From a checkpoint of a small audio captioner.
Model: 10.5M parameters, log mel input, encoder arch vit, encoder norm layernorm, encoder activation swiglu, encoder patch size [8, 16], encoder layers 6, encoder width 160, decoder width 256, decoder layers 10, decoder norm layernorm, decoder activation geglu.
Rows from block 4 of the text decoder of a small audio captioner, named by matrix and row number. Rows with one number belong to one neuron. Each number is 500 + 50 x the weight over its row's rms, rounded and kept within 0 to 999. All counts start at 0. Numbers have three digits each.
After each neuron's rows are labels from the 100 texts, of 14976, where the neuron reaches its largest size: "fires on" is the input token at the peak. Only what is clearly more common there than usual is listed. The data: synthesized solo parts of chorales (CocoChorales).
# gate: MLP gate (decoder.blocks.4.mlp.gate.weight, 672x256), inputs 0-63
# fc1: MLP up (decoder.blocks.4.mlp.fc1.weight, 672x256), inputs 0-63
# fc2: MLP down (decoder.blocks.4.mlp.fc2.weight, 256x672, transposed), outputs 0-63

gate.261:559522512499519420562613542556470494589569520420584495555462490498433419516533512498563543527521469560495562529424441530370409529544502499542505612606526439439458533548510487442516504481587513
fc1.261:463423459546538534481453512489567509541476491450479559485525467484462400505571494430506570475483547536496573448479452420508460526622537505466453427533536586579485427499552527467494507493469539
fc2.261:608554478537417503507539509444550462591492500497357484535410454465513539485556526574521505480465504508585555479590511482544527467495426580456510476523630536541420484512539552440453509479565406
fires on: "double"; "4"; "d5"; "5"

gate.520:572408426562537530421572483478505530537463491538454473454541487502498566618548440446403464495421537522543524545501480491513452504476488497472463513572553469459466417508478456527479565426516495
fc1.520:467499480500526455471534528423525587478503518587612431541540495443502423490467513418616480475547449412527562501502477497499510464531534437425478547508513498510524527431592508442433545589552451
fc2.520:566484452566366431485511539457480547508405547508487474499531558522442576537552580507455468460411605395453510539463500459575483511487578554511510507514456406491505434524483504488541475532494476
fires on: ":"; "4"; "c5"; "a3"

gate.382:583499493415579420432420471541469465456387470549575485541451541459497476443660584534476417460505550550568554368455514438509497501486474536377464523603478501573464484544464479606505413584525601
fc1.382:450514496462532523365509529534411419466475487472552485481564605519520455481500511455413528505571522476508433424562514481483452443502444488462435458461428532489503507614483450497576505509510608
fc2.382:553422452488488534487524501531493558474452599476538558477554515500462586601580479483523523590468454521514527486473490461542441580514525503475524551472583446491517474525481583501472415448538495
fires on: "<end>"; "c4"; "3"; "c5"

gate.161:583418472491560526466529529429596431494536451521526490561461460497555518533492562427616582471548506511493419469579465519517421430502435496506511578555468433488517505446532496520528510553497550
fc1.161:524545491496584403499530464494536571456543404520473495502610513485467442579553413550559500461560472451581515598473542446443429508484536463478516521535443459516544421516464471482450561470440548
fc2.161:480515546403498545504371523446543475562434498553578442537570484571493447571438482549484481524496484561514456493454484435553463526474444527525450538517531552513437455516485489610443450491405494
fires on: "5"; "c5"; "g5"

gate.490:464448497447456490494459508532524393529525459453525533494518487513459530496511458403526497455545519511549529502527483558449475448556515520601455470516450505518507485509558527480479482496530477
fc1.490:523481460484467445518495473502532517479568538534564513568495533438449495533516464543541557554494454475486495553493463481540525454546483532520431545471575532491521531429446449508432518516498516
fc2.490:489514477486513568541532445505537485502552475578437478527554558487478581501484588527482571491551522479528506512462581500552381483438521438562576470491545496465437547472436517582532524456464550
fires on: "<end>"; "f3"; "3"; "a3"

gate.661:525464468510445471506567476460530394568535496512612446534533431548517517405435476443524407429521538550564481538496505519502555549511561532429509414514532614475519401518555539549474486493588533
fc1.661:460451531427506438502479500508546541460483520516511492478544502514568555452515447523413481582496441476548519398414449455557540516437519507495452445503506445560476517546550395435540486598457432
fc2.661:506450532415449470448571532480418394525553437554416526525503515554523506477578461535425429491517545459432522381419476517523526557536470465454513511368514429543522444453523385528484586493512546
fires on: "a"; "c4"; "3"

gate.405:563567529488520502456493516511545532516543529468544519587530548489507580460527467463461449421531553455543444409602488450489445432403549538450584466589513509498508512326520475526508497503541447
fc1.405:554531515584507536529548481497590543538505556481514471414417504452554509554496444528559604467483495558462570478498570543456500447465564426535423403495467522497497485456477508519548475593524530
fc2.405:564482482508449522612463638531549422542533570538486529550523549561511547412442437550466508527488464498436486576473470560466507522483559520486483536444582459491539467542512511499518551443512523
fires on: "c"

gate.365:518517492427486553516534478586471558461549575410479505524507523459485445473470495502498541430559571464457540463611484512476581512476484600522506497502533506522586408481564549480366567594399558
fc1.365:459501542462496482443467532574581439477493467612545408444384560563520485523474428615555479597498476559580456500570484453426426514540577505487474578413507517473518540574486530487504487487580539
fc2.365:432452522482531536533432512600599537447460452490530491596513447517593426517522465511443451540530424615530471531553440456461450535507459526497434543461499571517431534597545554580609486344512460
fires on: "a"

gate.263:530437524530473590489495531467492500522604448489378471570444505480532554534514559463517595505504400503572360438407485453449500509490542521532530543577569576503454466420547556534431514583402505
fc1.263:601521581572450541505579438522496512537538480399539416513481533511566525565431530454476505473478538439508641506480480434564535515522508560508535436401557394509442469553508487560463452429411539
fc2.263:509481402534467533460501543479476533599490516519427447512453468505528446511470527536516491458499539460455555545456504567434627549484448440456529509605556490439503500457522507518536507436387495
fires on: "5"; "4"; "d4"; "3"

gate.532:537474384499493517464481421515417470497425448510536542445503449495470460453564414520437477512470563533521531524541545514537603540475435588471490567553540401479511454489547476439524483497489502
fc1.532:479514550551499411455425491464550468559639579489480560490473511613496525510433478459648465520515570514537523533555374533481422503472564452525500483506527539594526505507551554461406536548544482
fc2.532:410539566424451490467503554565566525556496558500517419671511542452570495508594495505538459547520500473541484556516542485469586439550503547540456467498602480418516417480485471562421434592556468
fires on: "4"; "c3"; "b2"

gate.636:496531433465532573579541566514485525509361473557523527455488498525513478514479508404455481453441600485500506403524511407506491548516506413484468407516458533580518452557551458502493498457453470
fc1.636:516416447550461476449517449481551580512501458478401598560495551496454551630489420577461546468526515446498501507510587413533498527473500492452524463551482475481468479627429409448501463507501529
fc2.636:418552477463494603449431476405620488555535481453374565519361565526425426523495556536547571365534456486433493523472542537538585530542434453571558425438419538517469548547497396474496519511435494
fires on: "3"; "d"; "2"; "c4"

gate.639:473461486521539521490490483577472488461453547503524493449536413483438542524492609414577564486457479534415464445568469524582475590486501415474536585583487470490521527487587498506590448504547367
fc1.639:533406503542458490561486557524509524454433587455571463509513468474554497534472549494537575423512510561433401373532521512408549564447545526443598516490496463453548578477486574533588497611539509
fc2.639:601523436515471509531510492545425545457520467520530501386522501520587523413506436485513526433531553508494559420407528499514558475502444547540521486531472454518505552601560469540597499465455528
fires on: "g"; "4"; "5"; "e5"

gate.415:559614450481513519544526463507422539558465513476473492434508538613473523475532448476491443545463547508506533459411552619534491559564481449533544552498416505458566426501455500448640550495447561
fc1.415:555517604473510430504476499509440520390481568462569497516438472481443490546531496549562405442588530458561500516575466521531484424415530484515495524468491460505507557569417555460545537483527585
fc2.415:464446561488620497518534407494487583513484453466548604500458429501504484543521662553527547522565502448426487512420590504532479533535466592487408458428459495506461571530492497535465491450499524
fires on: "g"

gate.162:532505472520467593613440385565522546483444453495490405495473524389430469538457388472505485468516515585566502520465478467501417487497544505451567549461431466551465489451563448611450488536357438
fc1.162:531485558501570447488629508524533385493517548454438589411473532461400506543522514432492459542529538450478591523575536436519427467474488457484485413571499526429466548598558509491473507449449495
fc2.162:376566555433509533481508507493523528447503458476551529502516527489558471555508504510515471433489548415509539576473507561471530594522504504537466530492558500447468446480443503487514481393515451
fires on: "5"; "<end>"; "g4"

gate.380:487481443486569456542533478560555490492486484482498605455457491473467508495549574465467481464492444555485466457512430584467501461565515437486490530407428449482492535513530573464460545401441429
fc1.380:443559475551573576502566463564581451455572504493485459424505574456473490480452464490505430482468550546602469516453446499468464497481496524491559584465521513501421461619490408486444436616506505
fc2.380:450505486490518611467480496519551479418536518489467575507551474505570480476476516580534522479450571517465517466504528581493489533426554384468475531607507543457385385492508511474425532527492562
fires on: ":"

gate.601:493495552456583583517593572524483581509540479562486505468484522581539566495523493464435464450431423473460505485518457590520575533517443472540547470466467498489551569566537545470500582485392441
fc1.601:527550456457516459472548502406501559492514532446495443510552491471484564496550403430569483529467587475441444381527438527508590466501565504468516546509508422392460441409462507548382523488501440
fc2.601:589542498517468509625569477480413536575495513526461571471543476569493531584495497484627500465460559576575519488455440486512464558480485486513399482483561616466492511532587501617456464431492462
fires on: "d"

gate.120:542514501548486512520541492486517563489519519444602541527512459555489418436526533438480542464480434599541549524533600594500412429476501586483471476421491521407537492458484560515495567496569510
fc1.120:526481475459540492481551429453561571506416528542500572555445527518493561455505485466567524508463473491578544573454483481487444395433453524536477489534456438449530408549478526502523479506501526
fc2.120:483401563419499527472572530485483468540509481537436505516543548544450552465490471484474455494470472476472497442527565357515532533487538558567594495464441534536470540513457492561535461485543453
fires on: "4"; "3"; "d4"

gate.174:472524531450428476636411477538478561534441466529543483495486479507459459471384528347526525469487532576497541538583536501473516523476581506482557558494531469335433468522546465592430537482449534
fc1.174:567452532512456479563526467539477577453475479481532488520616450581501377492533557411451426505480442502433464508522462523434474540492541501564515530635379504474484420504452507572584601392467515
fc2.174:560488487469509525510477554569542506479496387416502496435538516525564428532516529473440498605519421484555486497505474551519610550364554486429482486370451567433541542563424467505456511474480524
fires on: "5"; "4"; "f4"; "3"

gate.27:547481594511482531422506533471443414569504457507532548584510537497522399577463486439457517458551515455455497549542507445461502517558527500446552511568509460519444557480467589473541477480458532
fc1.27:572510488471456539440471500477535455495450466458464510467576522543417469541560487531520548614515419571483477451449387495556520487634529489502508556530489541412474485463444529473441470458513543
fc2.27:464505430488576527489452449432426499620521443423544525464480512524526456499564548484441430482579456614491505458575505453542554444459611456531524536532543548424420499528426503488659501516470550
fires on: "c"

gate.12:481461551499431402518458427459399498498527484463519488436473478448514498445495472527615471533502472479479575480505575511520395588600514551561578496508436532535520511569418474514443439603398480
fc1.12:516546479523443387488492400470514547452511470393525497383555448480465537498525404513501493480483522439452564506477572606489454559500570475550517473523467565426527488498532592533456460493438558
fc2.12:407537483555467441528564480522432459549521363510501526481529512553526540536437632445561506543498507468430413494400548530543432550483560430550503502478536478529501454538490518434483511465419483
fires on: "g"

gate.308:458468557546585552413568545485501488408488542446535553566497518528525437445424587563554545537527587479503484511511452507545437539498434381530432483463448479547578508470500528495505449537417496
fc1.308:451519405486468528388467503465495525473511554442488573544415504532452461492483554613413488482519473503545405531469497508565504438485607482550481588448497539548502534368432510407513517568504500
fc2.308:540458472532528479505474572455470554451463533523436641492483524543518551563406541508567541481550529615513428438481517453492489526426515496430477510507392526424541472483402521530514460450582496
fires on: "5"; "4"

gate.291:433570492483493555485514510537482549467475573417505522496478532497471568426566460527417468413467436589496432404510463483566454546508533497520505535511417532433461482445485630512541459484522449
fc1.291:615488497459443598474472515602557600593490502434499484512532466554515517463398584553543509532532430466427485575499509604514487501582456492551458439459442499541500504596540566516428448492494546
fc2.291:599442511459481430597478574589446438508559581531521487534520371495429532512481510507449482560511498492509485465546542480435421418448320485451555493555519577519480437523551519490421473454466429
fires on: "d"

gate.561:445363558541471539502536446463538471518557466429435452446514423494487371571505541605450481524466458464586502508431407504572505515511559513430428390502482588553631594434467369486511452505598514
fc1.561:562604510530485514595511518511481483494425477461488448444488501457528528607605489431564481427372502494514485499535553525607460533614472511517566503536499455528435425432477554449585460437510499
fc2.561:538492499475516512536507443537532553478542494486526506522509526425577478455461452511495499542499555516525453482461548545450546496419545525548510565424560412571544441501533450566505504526446536
fires on: "3"; "4"

gate.517:477407473474526427423488389578487431500544479437495515495521461435487568537521508499507498490545510423505488586630492452503505455516499400592520460544526444481465510586485613481391515595514483
fc1.517:482439411497580521455377523524480502457483539429467511590489574498565515521490459501428585456510486409551501452533436473511539476545537536457593561479618532474495525599506529517491538612555507
fc2.517:438439527512507462455459514470543491583429532503457509460480481531585577477455572522538542496459513472430533394597498494480445578423532486577511420527500500417548483542534480495584472497489520
fires on: "c"; ":"

gate.404:482471421491501542528506546551475534529497576492415545544524578490460491487541502488530451437497497508481447424465440461517571387449431446510502495524468486447463502588536510556439551482475483
fc1.404:474467493499552548462511465570516516500582497483438447511484436480445513490518472533462459446487477551558491563534534522470511510570463413495487581569563484493496509508563469489555535458554554
fc2.404:486490443561483470528559547522482520443579488528464505516633505597461581515560573508577611476473531478521509489536514415464473489530484487486404456437506397461490483403471464472492435483505588
fires on: "<end>"; "4"

gate.512:521515515462494484590424469496402661557499521425506502454534455483447538499548606518543580468510583469487569465502536481567536524534410484528507522508435486492579609554470388446465471523489570
fc1.512:477559514488375473488559502464600472488566519611510535570575520501574489434478399509497559447489492462430385550523495442507397514470563470509508531512598495470434483439525477512519560522552409
fc2.512:518478442504503510489486441525617429513449485592469414565516509463546465506501389540407438432465464478530533481525468478483458473486467511507547532527589468540452503471554548492548520519543434
fires on: "g"

gate.127:516528513427536564450484580514474491445534501438438472580450528467501575439436514513575520531433572541458490476552551545416406450493499553491526345470478502512506452492532545510513534477408475
fc1.127:585518479427546416495524442433451484560574470401480550481544443496531421519558399456490506545479529540507557577519519556555525470483447557548498580535445549403522542529538484528514585558583496
fc2.127:470487524460564509591472429499513436478521640482539557518494558564560500459445488464456403545489485500501543474509529557472471543546497512495480531560497556482467535452465465578407497498559435
fires on: "<end>"; "c4"; "3"

gate.548:559518455502503469507483506601448502483442522490482524378510426522493476457518602494594544457429537515481477497429485469474509451610440503494620556536475509446488435553512442483390458456520574
fc1.548:575469451502529493498545448520418525535440446516580542539458444569427519553481470490424503477434525485573478453520593392521453455551497535520480517553444448513441414540484427417415475553453602
fc2.548:454512468445503557441577539445511527508428466519593527519552473583501403567454613479534556566568486435418515606473463391499540493517526512486426401507482484401611554495543532541472605526535674
fires on: "g"

gate.658:444461416526588452454525466468553467490468542404523509493424492483452539523419493463482516457452572472463371518434580464469470507498565572492488393454608545444542509448523460522539486462430462
fc1.658:506487523525571502552533526546388425498535535554483483450506526550526464502635464505428454537369507464545522455461514491581567516428492463507510535475556514538473522495429548345440451473483442
fc2.658:504516472577488481447465526445462486496485461466599535510466468488514582472622424471477568443495533448499462475451433518561459522488473530612424435478420538550526415558451381463534380541492504
fires on: ":"; "g3"; "e4"

gate.165:542513494461461532442432686583464543468567475424557568507562454555526536523400533534414538480495496554506542555450515570514441454518435515456509489469527505580474539558528477467475528588569443
fc1.165:523507590470546467437411562569517534467486483455532568519549589567429526505464391528481587518433501589515587513524503473495406518463462418500485498557586529542382550589491603510529436466517511
fc2.165:451485478431403477467564538482483454513494484578521534509521492498524496538354506488571465421453507560511542572475481465466534479481535527479531504539525484580395530522515557520513524542431524
fires on: ":"; "3"

gate.202:449512576517569511486456551468500548535561499473533524541437493539461460476400456441573554514484370486599614489401501609464491538459516611475523494488510534453519524479533476506477507492473523
fc1.202:443584562505437464602485455428494468496533455513516486518532513495490497437497415426582470376487481415476415499512560473457528383454512555546501462457574377445506564541574526485434414528520463
fc2.202:438528527505509481500452492472489564555495495469504528473535624520456461499374456524434471458546594496581528572498572466524525533446420465511552545576443455507507551539561482557526503505401448
fires on: "a"

gate.351:491535590466571485428539466421482540481504563537410474559545427602486429443518480590603486514509507427529516455503534547459429418491389495463581517551473514527404559488548470504486567448461470
fc1.351:565443495458550450425457458577523439579428443534504504629521486527552512553443496465454526602580514525526588487545394502606526521468554592530417470615576525445559522577490486458545514529485566
fc2.351:454435441437503505467509515639569547455415491582483508589531557498518472584517430544485538476543491542483517382516544600475477569510500587474577506443472559471455497536533558556608565457512509
fires on: "a"

gate.485:447442473466564436508454562523490555495443522477515470420500623641494476435508496494496524428487573500439469342568490459581596525521570559480499542494454595533478495521507527478491508454506554
fc1.485:435517501521522601541486404551478451464493532394512494513475464508585542532579509592518561500524452439493506526453515598494443436429460506480461431513441440462542480500517470440531502549459425
fc2.485:494540550417503407486477531535364548484550473500593473448447464465372472386601461489497528528552417371508512484497517425583533486540478499514457476554495567535482436489607546542455477491507566
fires on: "f5"; "4"; "5"; "c4"

gate.635:471529575554519450568470550501472520507481555455539517550517514529500491481443508519541524455427525520496530508462517439534628492489484425481495489539570527551533543549586528455498497539484597
fc1.635:476489456447582557424571414451540488485525475509489533545495512451555548515477459546539414510510489462483451510556500593472522426450607544529421423526501484468524456441563546419459482543428417
fc2.635:525570403514437580438549440552460499519476436545504541468524429470539608492540439537417400475565486383508507547485543570569539493534490401567532482513509473470513440550503498455432494445496501
fires on: "f5"; "f3"

gate.293:506422578424486518456534458440581464527544421482500542464520449503586526475423541450514561472457524521446462466606475444483524507503522487536561488502531456527570470505592573486460497460492464
fc1.293:641521491510542447436477455487525536457432539427464464536577486501436498526505482579484441512457564437536533459502434434492570519528474556557519490511484552551532618423520490488543571473420472
fc2.293:479547507502506479451563474442538522494489499436533518542433524486412466441441576499554467593544507392507470461549509508471511485507460563555467492559481562515569582412504496497507466591399530
fires on: "c"

gate.61:624570521463475527465505514457477504569484454543520551608475441547517572500468520448489503576560467491565491543413482432487553445443540553532478467422511545549584473412446448516596490445472440
fc1.61:552626459524458641562450534433536569566465482505419533461420578440604460507486524480429512482558513433446457583574480502602499575413502446517530439485497537509417544482501565536523463501588488
fc2.61:491578503626432605553462475463539480516411538585443421471590437480471467514443520552512370508518549468486459455594515465534493509540491434444461513516569507495541535482531490579518494432462445
fires on: "d"; "3"; "c4"; "b3"

gate.188:435520399418508450444471487563526451477520485490502531576551475467495521538546495501567419619427508457505454400443457491504476382510575551571356498476461532516471470476523549505508489491544512
fc1.188:547462504517506532501425497446488476531391499506471509635480496447460502514579540462485491536431475484535510489582429483462496479523473519536428537462535465443472528524560504415387441472544428
fc2.188:457597509511409506522453431509547627444573512513521570407510445482566472542501493587522446550518461538526502530542534548473481530633514494467463570544536483574543449511470518455544436485509515
fires on: "3"; "4"

gate.89:464594507452499462404468519570509484496512588477514474451487446499547442488366540503485554495459545477578530471486401518545578522455480572504511526565494563522525518392437471516429465538432389
fc1.89:461461539507516461521523450514408531512554529528535503409487515498500519547488485478522446382492547466418383571491450551579454539480506458482480560558394541475472542507511507472444490386451443
fc2.89:510546535498510535479472448549440492555515398478439615545440540488517457528548432529471500493549514534508498515483465502431543571377489511416443474504484423432544493523506538386575432466548554
fires on: "5"; "4"; "3"

gate.588:416385598558501507537429455492559515422551536553560523478516495458417544505448461426461518568488511451577535438602446519446499439550550465482516523505512503567571496497563533528487503476504487
fc1.588:477584511407550435563530430481522469445426384603472559487498494465505479455466503386542465531486604449488530509547500389543536571474447512519460461556586518549579534470477518455571481531459459
fc2.588:416470544419453455471554527459539530496563478508384508463476440449469532487456484554428522602576515520526450469545528424509578529449438466424562490558472499511511540486468476558541499460518487
fires on: "c"

gate.416:515562498488534513444473513467656462500438542415624453530528582499461456457497490506522512424608509455539535486450537528545530519587558518515520431485481466431520451527530576554495527505670500
fc1.416:569519427520528517517514530478573458534501547524498452496516522462539494568497462498535594466505542493497560496422639554519410468491465477504487378507578547523470420493525519549530536508501549
fc2.416:514410453604470536515591534498565558604550548457425499561448533495456442494567597555439458508444467512514558451542612508492469378531496492473505465439583536440458478460508494499523515547580552
fires on: "a"

gate.400:457430514516483554445508461606508413512445429505506527566472435546366443527480566415489477484467553580522485524541659449575475534481522550554497384422559521399454491529556518498456434474518520
fc1.400:492419506553505493492546424474464525393465490486529526499538499514510521503496468533511524448466543507535551519482513426486504470548438484583560515527409603517392479458542552371434512528461517
fc2.400:543604471540603456464501521508584593445470568436583506472524533509484448535508488416536520540425525421533522465419502420491553496586550483500416504544432537441464545499499509506476433555530518
fires on: "f5"; "f4"

gate.244:479505525424557552490497530565412473498602489491472519485535550473489507493536543399534548480497537422536460575520550610427506575461529568552557510473445490479458492520511460523506619462598453
fc1.244:595459411498458457449489496523616517431493463488490483495535460524430475581444535478493417522507564530511501523573511566545488442539497501532434496441551481504471516443543553497394432526541642
fc2.244:518384466534481513518483554561421483584499566514506489595476411504430548558580486514492472538484575524476496553539529521498482431454405469470510539527563574394436471518561460555495415460510445
fires on: "d"

gate.441:426528578541515451484469429494516565561428474411495455539514399466456425598566653568516529476521459549598492537533546607506523468507450481495475506497455501495453500565566474514510445537496430
fc1.441:447473586527449527506498545479535471547565580559469541458479486509430565492515501507535542459519587465496613461513482575599472476424456491461460538454490465456522549469561430517499495490451556
fc2.441:560562442519515448467479584469480467500519461493522558513509462487466448579508488522548477499559520490506499507497548622497499501485504525417565504509482455536492490617518383421436373468397414
fires on: "5"; "e3"; "2"; "c4"

gate.581:510442554438486503499510481586473465435615501465467484461423554459482495531554488471453470506511496581504560537624453474540550575514478503458584517408455506573456478511446501435460447501511577
fc1.581:592504579516471522504454495483549535497520528463491514409430535458558497460490493560528470549495554507544525580441563557489459493488495515553496582519510493523428553488409532478544508556419620
fc2.581:422517508548398517504605509459369508556427525414506580393498521426460481381387524389520516491576580465485487462512548481490582512468560514551424542488495438510572537487478436505502477591528534
fires on: "d"

gate.207:520456448478534479458484573541480453505582570529451549539495478515466580385507456514538505403452535503541487538507500513510461591464509440499554427535503593430627541504547515484459617410454533
fc1.207:529587463519498478589450475541574469550451529491543545520468489537498542538566462443501406462505520471503510507480547482488419450435551456481574433486438514475559541513437468501552441488573401
fc2.207:507447515542525528547497546557550418528555555519611436537588439599528552430548438523510462520496530500482489448488559525512408553452478586449512475536468583493475505536500475489526594547498395
fires on: "double"; "<end>"; "f4"

gate.221:394495495509522488573483451591545477585482560453524518563446483561462524465530518454449442492544617526518421525504507437427416477548410442573571550467556503442540489641537487459509594499467429
fc1.221:532421571499545514554539468487581484524499421511518555524517469439511424516453371443504440549466434508525542477562514487478577504463583502435473450501502537510464458455457488472486479483568437
fc2.221:489471512521462463488495553652504514445470484492522430600546603562482536486375469548500447495639434571511439544554475578449556475500545561483537467491450511502464490574532472465382549490431477
fires on: "<end>"; "g3"

gate.671:496535490486508527493485523562506591444481504547463430435536461517549484445509438512480418520412457547618578459460462374606596536528450410528500498557475589524505479526568564463476474456599510
fc1.671:494472508440446398494433522570448488433512515510487527552502493561431522545464525452503517437557532454519424605557549609545418465454550537540489410520495506563456517531497557508541540501475494
fc2.671:398531498526566485508526471590486454517476471465522472490531580549588570541478484489598495459564412438414470404535469505427533481574408439480503522399492482507475546460553535530455544542472483
fires on: "d4"; "f3"

gate.299:446463504474518511487534580622525440544512558498498577540545477519529538381485510534553449576424470538441466436452477452548554521491537470516512494525636507445598428574594479538485488402511540
fc1.299:381530508487452520461500508501428510487456532526462468581494537529590571526433485583481476605475446532458476537493479437538402607555444494520491547478544583549511411507484503457512548459502496
fc2.299:458625480535459460508427508563448482519553526521467500593405530480602498586509507453532544522515487494511622494483533452541451523613452429524566531581563491528519414465528438395474506538469471
fires on: ":"; "d4"; "3"; "a"

gate.21:557528483482517466505533444504605398506556538495519483498604528547518499525529489453519472568514509520486589570489505458510530425467663481513474554457491464496534466502452523547386469535541500
fc1.21:504549521448476483541529576462519426547524464455480468508507452513393519548490587533553495462536461530517466406485533517482464457493476514487548521493486586415434563482607469451449581444430486
fc2.21:515505476455497537484545540516607539620551536551555485481448498553509490509460489553481447506542444459474544425517484474499473543349468476482505513561568525419467431536522437461460548513447551
fires on: "3"; "4"

gate.650:482504533519400488499481486435471523446542523631516525500553457464521521497539437621530465418457468526502551527546526467546480481436538472470504512558403470530496507550522490451474442446536472
fc1.650:498550566492385472526523455481493499579543593525535492479514451508541415453597619427420512407509511452536583437592521499506493493470517502398538549518487470391556425593394401473550436467542399
fc2.650:474492534557500511593435526429508425499518397547616555479558395522536436514487516472419496407451535519550526485482489627510542538502526561506486566489524404484545521581567496577543466457442505
fires on: "<end>"; "2"; "a2"

gate.529:531480481582489528521475478451494549523518410512594526513494482507417519454451515508442502377473518474531599493466542522557503520515459486545457494501556564513567459512483506396471600481578505
fc1.529:482572494486477501484487515555470434450485513564495466497529466531441523461540546455462532437512519491479426460569568485426501486547568470505504459564563591519521452449420508560547516466389539
fc2.529:439451498474542529503451475416547436535511515507604478576446474487546441461601530473554577468490419448506505564469486523512508504453515476484568514561473477471508475475543502457468503548567445
fires on: ":"

gate.323:483428405504501483428532582495565496449477584557554599479549487472535494518465559561550499493587489509456515534503468504539493478507467545569534515467409509519481529517443463497507567504468509
fc1.323:479565416508524575444409541488596443478491519486528497505510457492441459467526409513435508552478481497470449549483475484587462390521533493551488491491645469431441481526458540388509451548522528
fc2.323:459515497511539460478447508592567520604544508487550462533490458467513539495523535476441480474523476481564431535482508433487420497593469517485485467492484488543539468458568541486414580492451555
fires on: "f5"; "5"

gate.35:440509511482515493383520529500526529361527532496516496455511489541471495516510437549456497514443465516482563495500487455393477445495499511619572513597525525492473464395512635436585550547550485
fc1.35:459520573479561565390488499528575544483534462413443605456534535470459563436607459547492449579412460438417550471506502512515464514500465530555457472452455621510520496523529523411535490540523492
fc2.35:512443537432436496554490477444557564497420450413501463555475463469458342415543511555481543589409510439460491561506434428437470474514521526499520441512489437617469555531464470528486501549486539
fires on: "d4"; "f3"

gate.103:441434462556497507434431419520507502541499522503548500511489473514440431393480445477511464566453510504530462552483446552456417455512457529478451494383560490464503378545513592511448461496535499
fc1.103:518536457489445502566432442448405578483375546476515511566478437558444500374551623539436508460570499564560512458497477495470525512410483435459481519396552499555522368429546509548494469497491513
fc2.103:521486487466512487505525511555552542567502487509380483477618572505539414559441513385442478469463368605506473598468503473584566511522568556515516492625533489578625480500531458624592434506479529
fires on: "3"; "violin"; "flute"

gate.479:508447557532497443509510462559414457469521526567542458583443491519515423403525497528507471448543537573460472480544513477523558555489601472580431450456479425596550430418547455553491562532513651
fc1.479:411509507500502465543459488448472528541519485541471540554519501520545462577460478408536456469449446509457547499520476492434494415511580501466529566505468565468402447456545553424584470460497523
fc2.479:484446443405483571433505541446556488517480377428580505537511459461513523513547544591522476574537426478438460483500601499506535505498570489554549554493432500460573560501507483478467486520524489
fires on: "<end>"; "3"; "g3"; "f3"